Rows from expert 6 of block 3, named by matrix and row number. Rows with one number belong to one neuron. Each number is 128 + 24 x the weight over its row's rms, rounded and kept within 0 to 255. All counts start at 0. Numbers have three digits each. After the name is the row's rms in percent of the matrix's.
# up: expert up (model.blocks.3.mlp.up, 8x160x160), inputs 0-159
# down: expert down (model.blocks.3.mlp.down, 8x160x160, transposed), outputs 0-159
up.113 090:122105152064116169126134119113139102149132122153116141099121133128080111120125118137121144123150112149160133124058220088146151137129156115115131117112105129103153165114127120119111111117135167129128129126117119126121125138093131211127097135145117103129093118119129103157126143165117141118169142108074158115121135132112134133088105119105161104136103139163180105105119164132170091120081165109097080116162130123117131115133119132097140119135143121114089148097089126108125115112128143
down.113 080:160097118178087099130155148131103140143093110123130097132141100144147161180141131147127148159115105081116112151160051136088119120130158111150093138175137131180145127179116105099137126205143124107119139103128165137102117095150131112152120123146136183116104141090119138099081132107130123133129143135124131143156115095147134091156129131122082114132151100111160139092100150149122137133126126152135135125117130111094101121189132109144132129104104148122154120138137109130179128120126127
up.114 109:113129128140148160155126099171143166131100144145139164135111106135154161131136146096116124141162142146087122114115124132112151122109114130141129155166092158142117130125115136150156067135150053122155146099118137115128089173095122098103106176111083139135101073152149151099132144123122181170125103087119100153121136150141122114136138105156133149131138102120132159103098119168129174155118130157135112144140089111187128093095121123119106153127146124143159107116096156147134118161101150
down.114 099:131135152134111098124139143126117092099126128096137132119105114163135115166114125157111087099102124099129121155134176147138152130123140138143126113181110113121134121117101122170130103094125070157131149119133169104105101138164138097140158107123119127123137156110107151157132106114109081123102131126126116122176176114117136122126109117148111080100172096184136146186151152138180154133150134131135150134179106177120153142160095131129075131124117153137161103118090175123090130120114098
up.115 099:126152112111145103122102138148147109124118157133167134143121123129185126109131158124106083134106116092149129117114176121153118134118135124110094135139159172107135109114161138171110111134125098117139100139179100116088143148105122120121128115083138162139148135120118174116136085113111135118032114146118102131130135132145113131147146112123105169124142113145104079148092095126138112117101106130136133149146144134113124135153121193142150112158119146129127095182157142204166103157100121
down.115 093:118115150108133133115111155099169141193115147164160120138113125127130127115113136120106107080136177161134108129122146126111129102099140079128153086114135151131134135097134140136116123159104095120159155146116129148105134102139119138147099128105108150137120134183105147203116113082097110115141151124169131139100128071129125168116102088173107114137147128109141126182127157152121128118136085152142129121148103142097144087120122108135109120145158061150162093096115152097114135091115137
up.116 099:139114093099117143124176130067126104113124115150130099109125141132106133160134117125164155152136097128084115129131115134129131097155126127150118122105123135121123156207130132101141134143162147122098142096109114102154113112115132123140100140171132106125115127140110089113127147187140117114143151116099163121141144121113139132151139157122195100143105152157172112095164137070085130134135139098093132107142144145135087114131150108121148120118148098123150204109108059132110128124162097
down.116 088:123128129139120143120122115111134157144158136145130087128143174127150153166100143137096146123111152132084092138140127142125112147064130128112059094120160145184120129114122121102120140131079130101122140097110151147134121164151110114170140167174114119079140108138100123105134116114092098134143116126166158196117140096169128126149105104173159118128118125066139136085137161142095135120151116090153120132158137149123117143151132107132125113125150112140153155111099115090168095129111105
up.117 086:143126124113113163136152116128113079119137183148095127105079140157109115131082143097130143097159123114130105118092196136153130126104113124098108141106109099091114057115114205118130132127117147129128110115158110117101124155094122168104090115140159106121138142154131128151155119148135112092143082117155108097167156114118183146114087163124134160149150133163135178115152128108163130124104131119131114144131142134132087125151119126118107138152125118142164135137134152092140155115165139
down.117 075:206107105128138126111153174122153090153155105145146112096163114102135114142125144142141105137139151136156106129102085151127086160130164130106127118143130177135158142150161113121131124144148092118123127174095147145118120062118136133152139152130082172133092107134083123117085116135141144132082150147085097158128121082152094127127104117124116137114118128141142144156164116118126130092131160125100157138154124100093161090140162130123180127104120154136134102140090146133109128099120160
up.118 128:140110128134085127132162153076142134152119113136143109144132132116085129134158127118108156122102185040124116110090155113116145120109126150126081136120131123151125145140108091110151122114116157124148153119124139179120124116142139181118047156140147129096124117148144116114134108113147127117142138123149135141117121135121137125128092135124123074146112122128157119168160123162082175127108150132134108115139112128150025164117133135120140144119139115130149149161133139118182150095131129
down.118 122:117145118132130149106129113159170101114175120134126131088133107117150112121126164183157129110130138077180116097097111122130128162127161112109102131139131164108158125141166120113078101075079109104122116142122132092121169130146115138154118113099141166142145161114141189113131108099105144115117130174122113094166157125097116118136149121109088150117169115162117124123137085119104069149138121140131138171149151141128130161171127135127124111159110135133115105142138137165129101147080163
up.119 105:148137153178122150114159178085151173142116108090113136179166102115122126092146117099072143130128148095151115088122106124138129117129125130111079112138159144141128154151159106128149117123142146143130165112144182143151165129171134119134079086106118137141111112120124160122128098135136108128110160161154121129047135114111129127142107147127110122153084132104118122139121098122065179123170110135130110130145137117124095108122141142151163126142108099133120126149113148117176168144149121
down.119 114:143121120082145151134115122136175116167098133142131165071116120125155145087156122159176155111119170155144074105174106140109115159115133099121165117114118156093110101097115137139105128115094140129109108158153138115122151127148146146122124125134096167079137128156140155136121160086141131127092128144138155119147158154100099100104145151151093131142165114118103094141117082111138154086106118146138126106155125100122178099128095148118104128137129071126102108137126118146132094151092171
up.120 102:130118110099110098126164144102163118159118119113169134155138121119105125115166137098069152127117187071114120132097173125128136123125107159117067132136166131136108171143114124111150146130118175122128141145146130161154131109115138174156078112118150135132141136107137134096144120132141129119136147143111132143097121102176142124154120121115104090133107120140155115188142097164092160133141113137146140121188128111125079187159138143121149130121131129139115144171116151115190147116140096
down.120 102:109162138108155160122115114167155106153153146135110138088098113160174149100102110168144129095142140112185135101143156141139129151111121115132133089111126130103118106107110152107068098096084113149118140163173142099122141142128113148133118104110143189132162146118117174149151132105077144105125126146136135104133141158128118139123118130152062137112176121141131088111112097112121092090116128117142147170131164139098126127125131131130124102164135091150115115134141127155128100141068170
up.121 096:145112185115134154155137095152146153139134112145119084119125160136182143137124146137119098140134140142125094099114152152134071134119145103137133153134102116122145130139151097118152077134115098112103136114126144138112105153113125100112138144169115085111120145116129089148117125171139141138125082097082129128119125130121136137092142093188172179071155118126133146116111151132140115151130143131110105110089118120148137134124120136117130226130112122120130135097100081091085129095092120
down.121 089:113138142131085120122145178108134142124119114132146147161119106112093078185113127136150087118091118132124098138115147109104160098135188157123097116164093146175154117152120119132140153111148112137148138129093164157133132102152134130142112150154163108097143145128170125118093104115165050100161114123137136132144155088131117106149124136113167098136105110152133141143126142148163118151077132139132078135151081125108121147113075117146118120154137134126151102071129152132124142110146108
up.122 103:104127120149177139136097102145163143104135183112139141160082138153172127102094131155131108062139105137137136134089123146138153127103135108124129102117078124132136105059125204154126121131152100138136094115175122096137107211159120137084131134132154128109126123129133159126130107104095123135118110095153103131121149115101120153112105144185121146145151123122122111116139130113116129126085117144149137147095110126152120105125117121121115120163146119125103100118146197136110153139118152
down.122 091:138136073121135104112165134114143099129135149111159092125116134144116110158131120151104100097121168116133121122118123119118122144125161093164146118141118144126154168125152119172119124128114112156099090128124102138140123115138119139097140169097137102143150107149115106119093134145105149115104157117123109121119144133131105134156094131157148056105106115180080117234159111094152148122131129142089169124183133150120168129125126114112115128117159174112132113146089122117096177121140111
up.123 103:115135089124128126098160152118149101130116150167119147161122098122136125104107137170110143094122149116099168182166124132140166102108127157102088098096155148130124112155138161141130151154120124122129068129147107095135134150135150164139106115119157139131131119124122151114138057095114095151133169127141162152124107091190142168166104124129128112150139136096143162108143127165135151119130115140148121134119105113157120136118124120156126038137161089124114147128166155143166109105144116
down.123 109:087132131124118128108150140148131106122120134158121172162110114147136186137115103140155129123179106149107201111153134144112156121111137123171146101059091142145129104135107155133084142152157109141140137121159120134143104170073121132071141144124136124087093142124116085142113132156104108108141135105149160129143094129110142126144076130127131113156109150157148089138150147113122154102137164116128108116097145140134128142115142097112088108129157083113101163093130148107138177156121147
up.124 089:122128096086092133149095117117092070140153073108166090108156150105115060121128126117153094122126162146165104104102140085146118133114142117114135170150141126102144174126138081111146134151137153123104146137106159154124138101132121162145121136141065095102129120119121114150115130143140161093157107123106130122127125152105089128095155154114161142111131129131144148141098142129128073140139158119122107117175120121114169094118132151110116166127093153116123128107070114100107147117150095
down.124 082:102115153158107127117169119109118172134116133108129149190106146144095172165106142156159175136131089125108137123130090129103135088134164105123100112128137092180152085208119127129116145141182162089124101097129114157147108174116132128109099132154144148133097123114130117107121131133140140104159117113120157131140125118138131123133111138124134112154109118104154102081132147135141161116108103123129096131079142145151092144117137093165118100105145109115125170098154083128161134161157112
up.125 100:154118143146122108132164167128145127165110098113122127150197105115135120079156136126093172143095129127155108092101143101117096145140139140129118107126161100117140142179158064151138107077127141123137172109128105157159164128126158131135117090107150154147143123129102170141114142157148101140107154147126139113108108138166137097150102138149125080111103120137108109162075149126103123117139118151132132127143131111102120138128134151131183158151091103131172113122070106137141101124097095
down.125 094:111115141108153139161101097122146150134138139126136155079081128172143102134125100153194073120127137123170088128124086147100135146144144114120136124165084108110136110114132151146124141131109123152128169132138133114117123137171131120144137126111135166138140151169136156147109134089158127126092098124129082093159192133105092082108146136142112155126207119106089141128096109122133148121104096109123131130105109129119155113134062135129082145130119139105121130142127143153141090162135140
up.126 102:117114151132117137145134123116130170117128089132150129165128126121148133100173129125110142144102154137174132097108123107117148163095157112145133127129103099157160144131119081121113087118120143122135130124120149199101126124153124138127099142101086133112131071137138136121105136128127155172117111110128116177100127201126063108085124119141135120092146118090121108181069157157130094137140147132119117137146117123129114119035136144119131135152140121113148117139099083124121109120103117
down.126 095:141138144165126136135130125174145185139129133159137133114146103127123112146102129155093110124121122114123137112081167104139110141162146075125119116159078133145145141096131088169116101097114111148125135132119177104078124148176134107124145123131162120094141112110190124104131111111107081162146113125128141165136166135066120144107135143142105095122131094152128098132144101141197107131075146154139123133123106126133138107118084131117131163153113135141115100128151175109109158162102139
up.127 106:105161107142143161118145100119118110085138153116114127120115143132161119157110145154139117129106153119156122109191130179135119066076114145150099122130162149113113086091146145100195122120137104129086158089118113109132123096115138154109152142119148125160137132081142130104148107158114113120111166134129178111149122107137143122162159151175161091098113127160137122114136112086114083128116135142145141158148126111121096130149140120103155154134138067127121124080135096146125111135083139
down.127 106:156162153112176186134072111133178129136125124113122115105130112114143112115070118131137089118141137137162115126130126161118112099104146119133121093143162161115106146096169130093145142119107111134102135137083155114119140115152109144137151161123148127162124108074189142118122115107126148135107142119155176128091152112149068133109137113140123144136143164090136106106139102115111061127122117134139124137127164084093090107109160148099137152145141093144090106079145142152112125128135128
up.128 115:138110105098135106127161118105117093124131141107125033124133161127110153149118134119142154125115124057104139138115132165127088142134132131139122130143090122118132131155166137116137122141134182117116155088121121113161122121144125136137082141131159129157137130125124082132125150140135129095127106126141142110133157160154129129139107151170124090117090134108120077113171120131121100132146095123114146123114155183108084150137137127169132146122137124122203140139109059114164114145123065
down.128 103:109087102112103115125142100128119121090146127136112064092124181130123161164114130115167109128120123114132102122108108134131103135105157100091122137159145128110145166134154135109124112139133166135116145086117113134194122182167103122167103154143126112146107112162132135119103161136140172119124129134122113096148146160165159128150099147148163140114104110084139145100120133112118112143167096066133110137111104170121143174130124109138131106115148163124162160128128065113140113114150084
up.129 105:143105131107121142124203128141155097181119134134112104137138119130114131116159143112115155112057129118132110146075184125142116155149086147082149128145131118122082152142131136098133077142117167128111126096154103130129118130152090194148122109131158121123142132116130114131170167198113091140153108141130134127147125143159155126142131145148131110124135126153146130136140106140171108149138161130130131137205122125119131165123124134105148139139139115158160148154075102132143110097118110
down.129 105:133133077119152113090146152114136089150158138146183107091155107124106087149113101132125123125138156110157114112117125121147109146136124088134088118129138165122125185123170110125134120115142130183128115129115114115128130119158100159134106165137161134155140154139094145117138133123097105093119111145124095108163148084123122132152120144135100132109123089134091132156126100088152093095113085165108190134153132144105170133154177101135172106126137155155134105153109121152086162090141111
up.130 095:113161132108141098134140119175122135113121143119152137111127099142172140112123150096148115107172057185146140132155135119139137135180107084099190132160153127118112141122130158152148127157137134130113094139152145104161126112100096118111198070152130148138120130108115146127128171157105162118101119153096108118133114144149113120112137136135115152116145119093124103099109121101171122131126086138144119162129157127110224141151134127105096131151115141139126106132142131141100159137119126
down.130 092:156129111162106150132120138115126106118145110126132125152131133105107113140149138127142138077149200091150131108091088104137133154109171169084092178145124158129166145165186122108096097094087098121132124107118114122126144099114123139165091141066085118158130118113167136115100118079135153118125126146100122126134116106176100111138164110099123137161128129136139137145140115142133089166155109155154115152124149141120124142144170114097144124112106162124133109122123107170098101164127142
up.131 098:122122175111129123138111113133133085115132156103081140103119133129114101128081154136119113097082136090115124106127193139138120139133103141118143142137114132086098065093134178165126128109078166119146121145188127160144131161159123136178115135133173094141150150132133142190164107124143124133129128125143132095130182124107127157100103118155117161149139135149135146150131122175135150128146118121137121137127168137117107171155104161164147147134139134145111121137134182088154110111125128
down.131 083:151142114102155129121168130110156079174115109129124104110121112146132102132132131114130144123100146125128106153127106164107102110136134138099162118112154151108135125161123145082149138138135067080124136135123115140117115088106132157152118108134080172153110119111094146172080111135142125138106161127108152118159087080166122140146109135149147134134166111143150160214121132114124135114172140141138160117159153115102134104154132126134138130122126130127123135138085129111101093044164112
up.132 134:192147112118130111147140162114168133152093142160131116137115144137140149148138058095130154130136124144084048142104129116126134251136121144157115101134146110136125134184128149141100119137121123120121097155119102147138123156108062151132124130131141130125119129137111150129129113105146124130131148093131097138135135125147123132153111121105097184157128141128150117141134139130128158137127127104139111077133120159129108140127124126134122122187093168150095122148138150134144151138166121
down.132 167:127174134144171161122089095097156128113107118089137142116130127118127124140139125145158094090132132153138144135141108163128112093123138146152137111149135160137128149121180110096150116132138156127065144091111110137111136123119099120156121114137164134133144119053186150101113123086106140144099142129180211134131152139148116111121131121147111118137146119108115086122117118127117120147116132141175100139102183113079107118124137141089135141158115078135079123094115136111135107143149153
up.133 092:140137095146158169125110129106103114169130092121149116106132121113119093100117097116163093117107137105104112062127108140145101106083155165125131144113131110130156129124171087095133159154100090137128128137100148146116161098159134120110143135095068122114164117101139125134108101107143138099120124147159125131150123195095110128094134143096131142139164134139069141161107112129130089126117159126140108120134122112145129087070156137094129111125098132108109135105130150120063108138175133
down.133 090:126096140116109116104151129145121141140099139159144120110136134125114166136105144145174162152172138166115137144153115123141101103116190050123137119110125138127178116125130129153137151168175140129124058134135130140139116168127134149076146143172118098077086102166108086100079144141127120134145100135098134132111103123101145149110114139122136150148087126087135093086137130126133171112115097119103107127109113118147109094113144144157134128116155097102109141112148127137150177130149132
up.134 091:108109133101182136119187124116187109155114153127147124132107109133121120139156127146120155100107146118120135140078146137141173139143094157115130122148118139146089172105153167099119095156134152133098108096124108137164106142178120166107139148111165114106117108125124123091159144143090092127150166115113148139131106130169143129149148132131171090140101135137131094125183107134152120146094148131140149134162102128161155174124140110103154073127170124148097152147109162154150106112152136
down.134 092:119154110162148125096177136158134106140124157130146139117120090174152134157073116178103142141147086116132172112123124138157130135158135087167102098107115119158140141137143119131083119137137146159098069104158114131114096141101122104091122141120170150165156149121089110149115113167084151114143146110132110116136122117103103148157077126137132111096142115163074133151146121086109148103123121160105157096128155141152179140134133113133107103119159161098114157139116135112129163147129135
up.135 114:115134121120167059123145129108126114088118156093097090128115101141134168106128100112120133148123139079166158144147103148130167155136142127128135131174075110128141128167128159155114081167125175136098162090151121128165136128152120101121150110131151135115125143101116156121112154138099103124059157135126103126138130132163149121123085141160096085108112130101127075116118085137136153126152115134098144138092135152117146183155118128131102096122122135117119128140080118095152140124135097
down.135 107:164103113102117080123134167073117134096132120100116136131131126112088113134149101131161120131148102118107152137168078165110133144147181104136141151140108130128149122154133127135118108135167182169106140127116104136169164107089106108148106128134109117116073133141136130093057160125145155128099123131138098127137146149148116125134149125125158142128116157104125100098145120111166150118139126068111122153094140148134157191140114138113115105084134123105143188130117096137121144176142134
up.136 107:134115113108076149130163137111158112135119142144134089139115144128103131146167145116136158130065157052134114121110170129122145126104118162133099128123122117138113140136093131097142103138118123121140139101127140163100118100132113203130075144149134137085140121145148121111149137124128081138139129123141137134157125167111138117143127168140129089126131120148165114170147123134085142142108190120135102131155114140137028141108118136122127116124154105138177143155141112137176111108099128
down.136 092:159143138147140157101128148146124099127149105157135115085159090117151112146065135160118124127148137093146129116106119140162118151130162099121054133120153166104139158130173108108106122106104071130136118140099136090119153104134127106154147144085130119194111144113118141143114084113133124129110146152114095105130128071125099130161147106108108147129153120154096130140143112145112061129144115147132159145147163143112154145197169123135167130122115164140136107127113153145115128117110126
up.137 108:136131117090113170127134143128153098164116094099131198111154074106102091044134144114130149098122083165125116152140181115127164131161109124137174160134161147120109144152110101117113145126124156127153137122129138142141140101101138111145129099154078132123124120103128155164134158147147155137157148134133134133121117124135120108094132127093166115139105132136113122143104124180149121122154143145142094117188140109131188114121130160113129126114098137136084139098097165131098113104152140
down.137 095:096123149147123076145150114098108118107086116089110138143102111151118160163157136163178152127150119076140181151135080120112131144123140150138116166141118090133133118198131128113105071132161118122097163057135090164145101162093116123140118114111098143145079111120157156101129109119131159141111126117107118133172134105138142102113131136125109119123159114152126114131116142141140160123166137111143144145098143157168116146148100132116092130096125130129128185153131113126164134146147127
up.138 117:136107128084122158132183136110153114173120115121140086145151137121082132125133120112089155136105157075140144132086174115134131136123121164113079128155126142145122174155164091103132140127116207124114160102119156162141127129104137177136064130142132112143129126121126102118135139170135131119144158136108131147100126107173131117148114130130123080108095124133143107170157116150083130139142126128134112122179125141113109132149132141139147147103128132131134156149084111085182106125133082
down.138 127:107127119142115148124127098173144122114163128115099084100105167145152129150117119164104121110115149091173098117110156145134146146096104102149124124121102113096120128110157168141099110092094116161111150118142126089172127147164074136140110134091137124161160134140144140117155123115105122120121122146106117086100161164132156129138138134168121156110161142135117096095118096122119058149123083088126123177134135174119099165106128117129138117181136103157145119137152125152147109164084148
up.139 087:174117143146155142127144184119118111153132149149125112153128121131161134096145098135108131151090153108150126102101146125162121155105136157108084063110140131092135145124183126134133108096115124136122117075139136149107143124136143139103044098089160137146163146123107141123136120166111109115116152105134084130121147118099150133130106171139128137109127124141166101166115148122079095118120132125108110182164129153113104093119137165128183102127129141131151171123104120133162082124146119
down.139 095:132130149148149132118093153142163128127142127127154115087132132114153115124132146144130084140111158132196118114171118135113140135100097099111148124142124121127118098091127130156108106123126130123165175111137127120114163138154136129154114128099125175132142126201107164118164142092120114126072125143131085121142170133112142122139136107143086155114145112116118098118085116133141116122084064104111123115116068157092156097136092154151130138146091106135155083171159131137130101128086158
up.140 097:108119152104133120120144136124148144116111142176128163083114106141120156144127125141127143183185109148111134127109164114118152119155134098157143134125081169102127170178124117170105115119127127127121139113112097100104114144082152140110157148156149139126118127139121116128135141140131124151121177105073154124134131104122160118127140093117151088126150125180174064084136128111182165123073150119085138113096114141145155137142109105105110094106156108124097151113127112127101121107112170
down.140 080:175126145153092123127147163124106104129131114139123141153137110138171122142148104141134123133109089131115101167176116134139116124117221138137061128149133162162184104143127128105127113147148113164128147128121185132104125113123126112150145157144109132092110135101093117125047089126122100135117130127133125160120113077157081104148128096123119134105111156101131151100144146145104130124137139112147110145158131105098107129186142116123161133148128115091134115124106149150159109118086125
up.141 095:138136075142150111118174147114075114139115150155206131137143084124114141141126144097179158125147112148109145088160137091141153134158097109070125157140143146126096144177147141121161076176156168122123105078142107144141121116094091135107106131141148150115148118149108114119141143143107179103152134131158106127121126153139105139138111160124150120156140133096135109139128134114091106111119130135129129157132141152167152142104152121119123101114139149145164158157154101125157153094164120
down.141 116:138114123116109092099141123083122105101175130121121129134138152136133128133148172080165162121127135093136138134124124142122113158100100174075099168141135120142124124146150143109117101113129147115155099079126125151145136136120067142190096142106100136126082133149079123093156130108101136124100112151084109116124149123177131109130147118121104163143113127105149155095130122140156124155127123099143142140137144182133110182123148128148144100145146149162175127163148089172143083144119128
up.142 099:171115128116124188132113131122126094172151100167139112107169149096139092129118134133143129088100142160091095117080151086136074097104133137129130139089149134105132141087144074074125166063110096103143099144101136106112130127161143168139119166118095123156150114117141109155131110123153151115152125122137143140135113134129111128143156142096118160141137112140122183143134133152114045138125127143154097122154113125136113093099140144142152134135122131126144131119140120140105085105133103
down.142 088:098135116115075088112142146120129123111112143116136134156102111137077150156118143152172128134154123093104167104105107137125161153125170104170161120101111117138131092149103135144094120151152101133171117137125128150148115117111123125104164114117146114110080122156137113112116133117121136117143099121110132120155114165113162149131111139120147105144092137101143085097144173171182151131114155113103103157128113147175088151123083129134084119073143125157125162117170125135165185149127097
up.143 069:136149115155126159132149104159136123107127155135103131131104137157128121159127135100126139118194142163165094115132116132125135099152111080104113119129153129116116137111144134102171138140162147128128136121132124087130133129116121157077096053144125131121091120121144132119128147162136122097164114122157150083144132108104166132153144164116165177153106121154163134066133131064146109119115105130143120121113123110103120117143140101107129179169093127123108120129162106121104198135158178
down.143 068:201140098118129152119140124110122101136160103139126138130159149107128099129110140117147127096103169166091113134111087146135086126131176169076117122109173129128174116131146109094148166137100109103134138157083166130123119101139136126163162133141101128122140106115105103130075136133144114166131134120120114162135092078182081112112135141112151114101119133135114162158184136115139127129137155123123140143154155089106119090144154121131176162128116137110140132107098141112113085109145146
up.144 095:144151090139150126101167160105067101122117143194136117110138089127126122166124149129163158118134168142097151143162151094140154107113108138114119132103164135100109099186150149141165125165149097122105063101107140095113132099105124193115138101124138139129145111150112143104142112115107102122116140151121155107154119142169117130161158161107144136146153137121123145120119146126157100148110109135142137153146123133154132124137127123137119063153115117139186115139169102175152111139142108
down.144 105:140113143135091148089114155105127077140144115163138175156132136121107172116132162099184145088174163143097147102114135146155127132096095157135127119083120169139129127112151152104092139130121083129166126138123131143140118112089106145117130137103108126108072144133119093148149127104118122080131115148123145111135115132167139107136121079126109142177115164116169101111114162165146100120143155131153106145107139162093127144114172102109150099116130117147144110088128134168112143172091147
up.145 096:144123063104175120090132150084117112165141125117151152152162118112076090120123086137137128072131136102108166132121131122128119144130148150128123114107131119123147144120174083149112163147137182146129096125114130135120175141126124183136085103121099127108140124090130104144120120110115122120137139165163141149138154135122109142124067138108131082138127131131075129199147142126129100073139151137139149129124138131117118099087138127128132080139103152112094136116101151111112105123172136
down.145 094:130119157135111127145139099186131134111094140128101115111123131132168198129105140142175128166151108131124150120154123141113107109123183077142136114144132118121150098156099125140109145167173125114115114128160102110129127148145139126071158116179120134097073109142129113113091144140133130153113132116113123130136088121088191140117110157129100151139111120117144109081138128123088158129134138108089107122106115113139099081154107146159082151093118102114098146128161119123172173128142146
up.146 098:168128148184161150118148161107114170195135108131145136199163125097141120111137129126088128130147127126140118092120102146119099102102131129116094103091165151172134146125166077107161141106176117138143139145115162145117142123151149140111069096130091120151104095125131132124123116128138107112148131149160130118043135140121118127137097115113114141154053109109093136148117113131080126102141107151141115126131131123134108131092158120124151140120127115128125126130145126119160158144105143
down.146 098:142117129103151157128120112162177104139117143128109154085132133111165113064135127140158165108120142165181113111138129125162107152119168105088149107095132103072142119092150135077092125096095119134106111155145144100114169128114150147138146110158108171126132136133129148170093163116127145135105135146138127117133083152123104116096144118134096152119142135137097136133127104101110096107148150144132090129158127117084180110153103170106137135163127097105092105129124133098127098143101171
up.147 101:119158114129147154104117135170132115132109157129137125103146134130116137145124149090148099128138094141143161139078173104146113087158120108050159129157162222117121154105156128160157086146139094119148155071163117093116137179106100154122108111134109137156125134111118139143139129139065163129092091138120112133142113123126118143146149132130106154110133116155147103131151130130118101128129130138137139143141135135106127102134141146146125137157092128132165091174093122172101107151120126
down.147 102:154092115103100095134142118119127100078160142104159106157102161152132113128141155116118086106146154156131117152121130139141103107135152063096151150172142144119132139096136137155162108137139119117128084152141158091093132140167128133151096157101106114142108106165116143140106126103114148146114154117167123148155146113134092174127122118134096161135117093117163148149165131105172166146140065122130107106146124124120115085128151130161088142149141101144149087134127109101076114104158103
up.148 088:141130138157156139114158142106154132167125145118090167156135119128161094118097148125095133140126101112123127145198106167141113115124114148138091116111187156094113084152191140105131110118104127120141120130147129117098152151129130123129118099076161140178139150125121134158145096142125141126112129144183130116095143087094136143155136088132101181154154128137117158124136109156091154111149087124137122142133127132115135088153120141152137113126126116140087144185183154122176147120131138
down.148 080:135112129084150173112143119152178114187118118170125129123134114120164147120114163140149163095133140160120123109109151145132122128113127109117152111070121127107140119121141150083095154121104066095154120130123127138147121115119131132128114126114093164117099115149096102206090102139138146148164160115143137127090079100145124165119092129150133136134150144153096146190118138106084105129164134154127115100138114128124148113119135111120106143162143071121137115114128158095125100081111142
up.149 097:166137088120163099122153161143078123156132108166192101148191081099145126144120139133165127116149134122130127107146117096142130130169120115113120161143126180122121170188180047150155099155137146119100095091105119144143137096134130137098090147134116136107136118116127101125129114140133151098136141123141138115111134133122122146134114136107151136130098122116117092128116146114100064082084114144119124137104125159152140156106168120133141149115101145132130144148146089123118153102131141
down.149 089:084131137094151115115116114078130130121166127126109155146115151139106120160112166116182141108149122130136152132129117160093155136109159163068093152110137118129154089162160156074110147104155140089159125089095134169156124143072107144170142133134129107133080149144083111118109132120115137111160111116120129106142112112170121126115142124099161122166128150093124157088140164125128142151139130099144114133144148174124099170145151105123117098110138134111136165085148093129140106134151113
up.150 025:168146126128135124096129157101137129135173136110160110143151146096130118124098117138126101106139175120108121112149141145163115137114069108099120116122103159162071118157157127156121107100112147163115146129146116150143132150139113137147103139146128092145119103155098123120186093164101131141097085162108105162095182133146102195123088125165140141122096160104151151130175129125121136138112104098108112157108156157166101140130161157130156124140145095182137161139131115120112124122116115
down.150 017:142116094143089084132157132128092160126149153094136102126123146134106128132151169115118107127145150102125133124129096145112125147150179089136128140161086149153160156131162132138091127160137144171152116189113144121118108116169141104128094125177158154104123177162142136108083166113126127084114098137177122116163144120080109121130150152119101123110138094093086084140155125130141161103101136118118123110114101156090141127134129103135115119093138115108148105135109070121145156111114152
up.151 100:126122170143164162100129164106137151116128121136135133135138141086113120125064080147092115133104118135118173113119127114159118121089152159150101090108139148128153103122158121180118150136100133140083097125123167176114142148131128130135137130096149115169132082139114133129114076119105153144097163129144115156043147148131066154088092093120099113129121151129120109136135125152140137095109095122112123130136161141127107133120159153130149068149124112116112121141136147109115112169140120
down.151 110:122103143177130145123099131173093111156092152171141097064124110123153168123071115157131093125184185140136152140135136130155120139088113087127131128136106113115109128066130130143114149154110113153142090131145146103112130139144114125100138168116111129130138122148151140136136134083095155116131150133124144109104102119112142141123104102149090145165120128157132098116127113137117149111113082132153122114107101148102129074168143116132126116116147150136105101104128192125139147108106197
up.152 093:100146131143104136132113124167135129115106157120121173090107088146103126115122150097145150112164111137098159114130109099127167133166101113057149149148123154148101148183096179166112093144117140126141143081151136109117105156132104076124138154164132139110140137163126185127142112102125140151147145109151105139142118112079136133133131127114128089126148129115136166135137105142112151135141128146141176111134121121166170141134118109124094091128145126149159124121072205133120126128159142
down.152 082:140135141160074114105121164113084054072145109092132140115127130142150127156132103132138091127115113146156140163150165120163130099097145143155138115156109121120152141143102137147152109093146118178090136090157126128123118179131116145144115141105096117124133145109119158139107097136117144122078140125136131120134131108187115132159085100109117147094163125163148152161132134119167175129172103097122143119112116160106169159125147147114135109144133129101127157129096163122085121108165112
up.153 109:139151110066154148124128127134128096127114121177153114116139117125122124151124134115147130161160134152137080114121160115135130097149121136138114139134161174118117168186137131125157108142147094119089168100102137118155124090071136133141104153171079109127108114135111138123137142208133157118140151111047152119120135106131124114149175135104171141106089138153156115100118100107110095127113126121097141117185121131126124110138138127115145136110126121132142155114073088139106120141132102
down.153 103:112134156141112113133113124107125145102145112099105133128127125155145131172094132147106140140145115085133125170168112147113145137109086160112046133146143120142101115140094145114121127117096115121149176097126179131099130151120120096177158113142154145106120167120102130121167084105104102141122122139128124131120141075155140133136116103141127125114147162106151166069155158141118160138132131091129131144151140145123074143203109118137108140122111135151136148130124155120196104131098100
up.154 110:109103131129084089142123131131101138124144115163132126160120136139159132116149138139121147178127104168179137148128106077125138144132150137127127112094097061111150113136081145153100138134139126127146112178124132128138122109142153127153154112116121157127126114239107119120111146124134132114124092121094054123113116139143115122125140123093095145119140120096108161101104133141154134116096129112090135125123113140112158109114110106183123129103154135110162114182167118140118134154094093
down.154 100:154130145134149162129158118152133135181150178195092105086106150140149116114105137161119108134107130118106114124104151139120105134116217083105157117111117139105149076097134139123083135132100123148154137145151143106133140126156130140103097133121109142127142128108118114134075161141107061119149125106087129125130117132108150115131136160157109120151086128128162099114126115131168085095118122113123141148096127093105127146124120126099173124163136139134111140141155106163082117111089135
up.155 087:135128053145148109116172120161106124151140143150185119143143122135132118164129119122163143132216132132149128154133094109112091112168132123130123114121161152134134155169154068133136125137150140122100129116111124099109134124123129164087078096154095150122138127104133087119114145142128144078147127123142148094145138134101134129143131162114129123136139106145137124135151129082116095093107081146112157117117135123108130077105151098109106154132111132116119132144128076148077172170139146
down.155 072:160142139126115153123130131139121096106153110132107141128160176106137139146101163107150136122110118163096121117152115147156110110117207127063082119120181131121167107138139126065124139134123114062124129153106161136134138136120131120171139133155106147131115122115089119152070125137134144148141136126135131154133079099182125126135120104103146159108109149107146145094160179138118114145155141080148087140125149104091118126160143120145166127111118117107137161123118120098127084099135125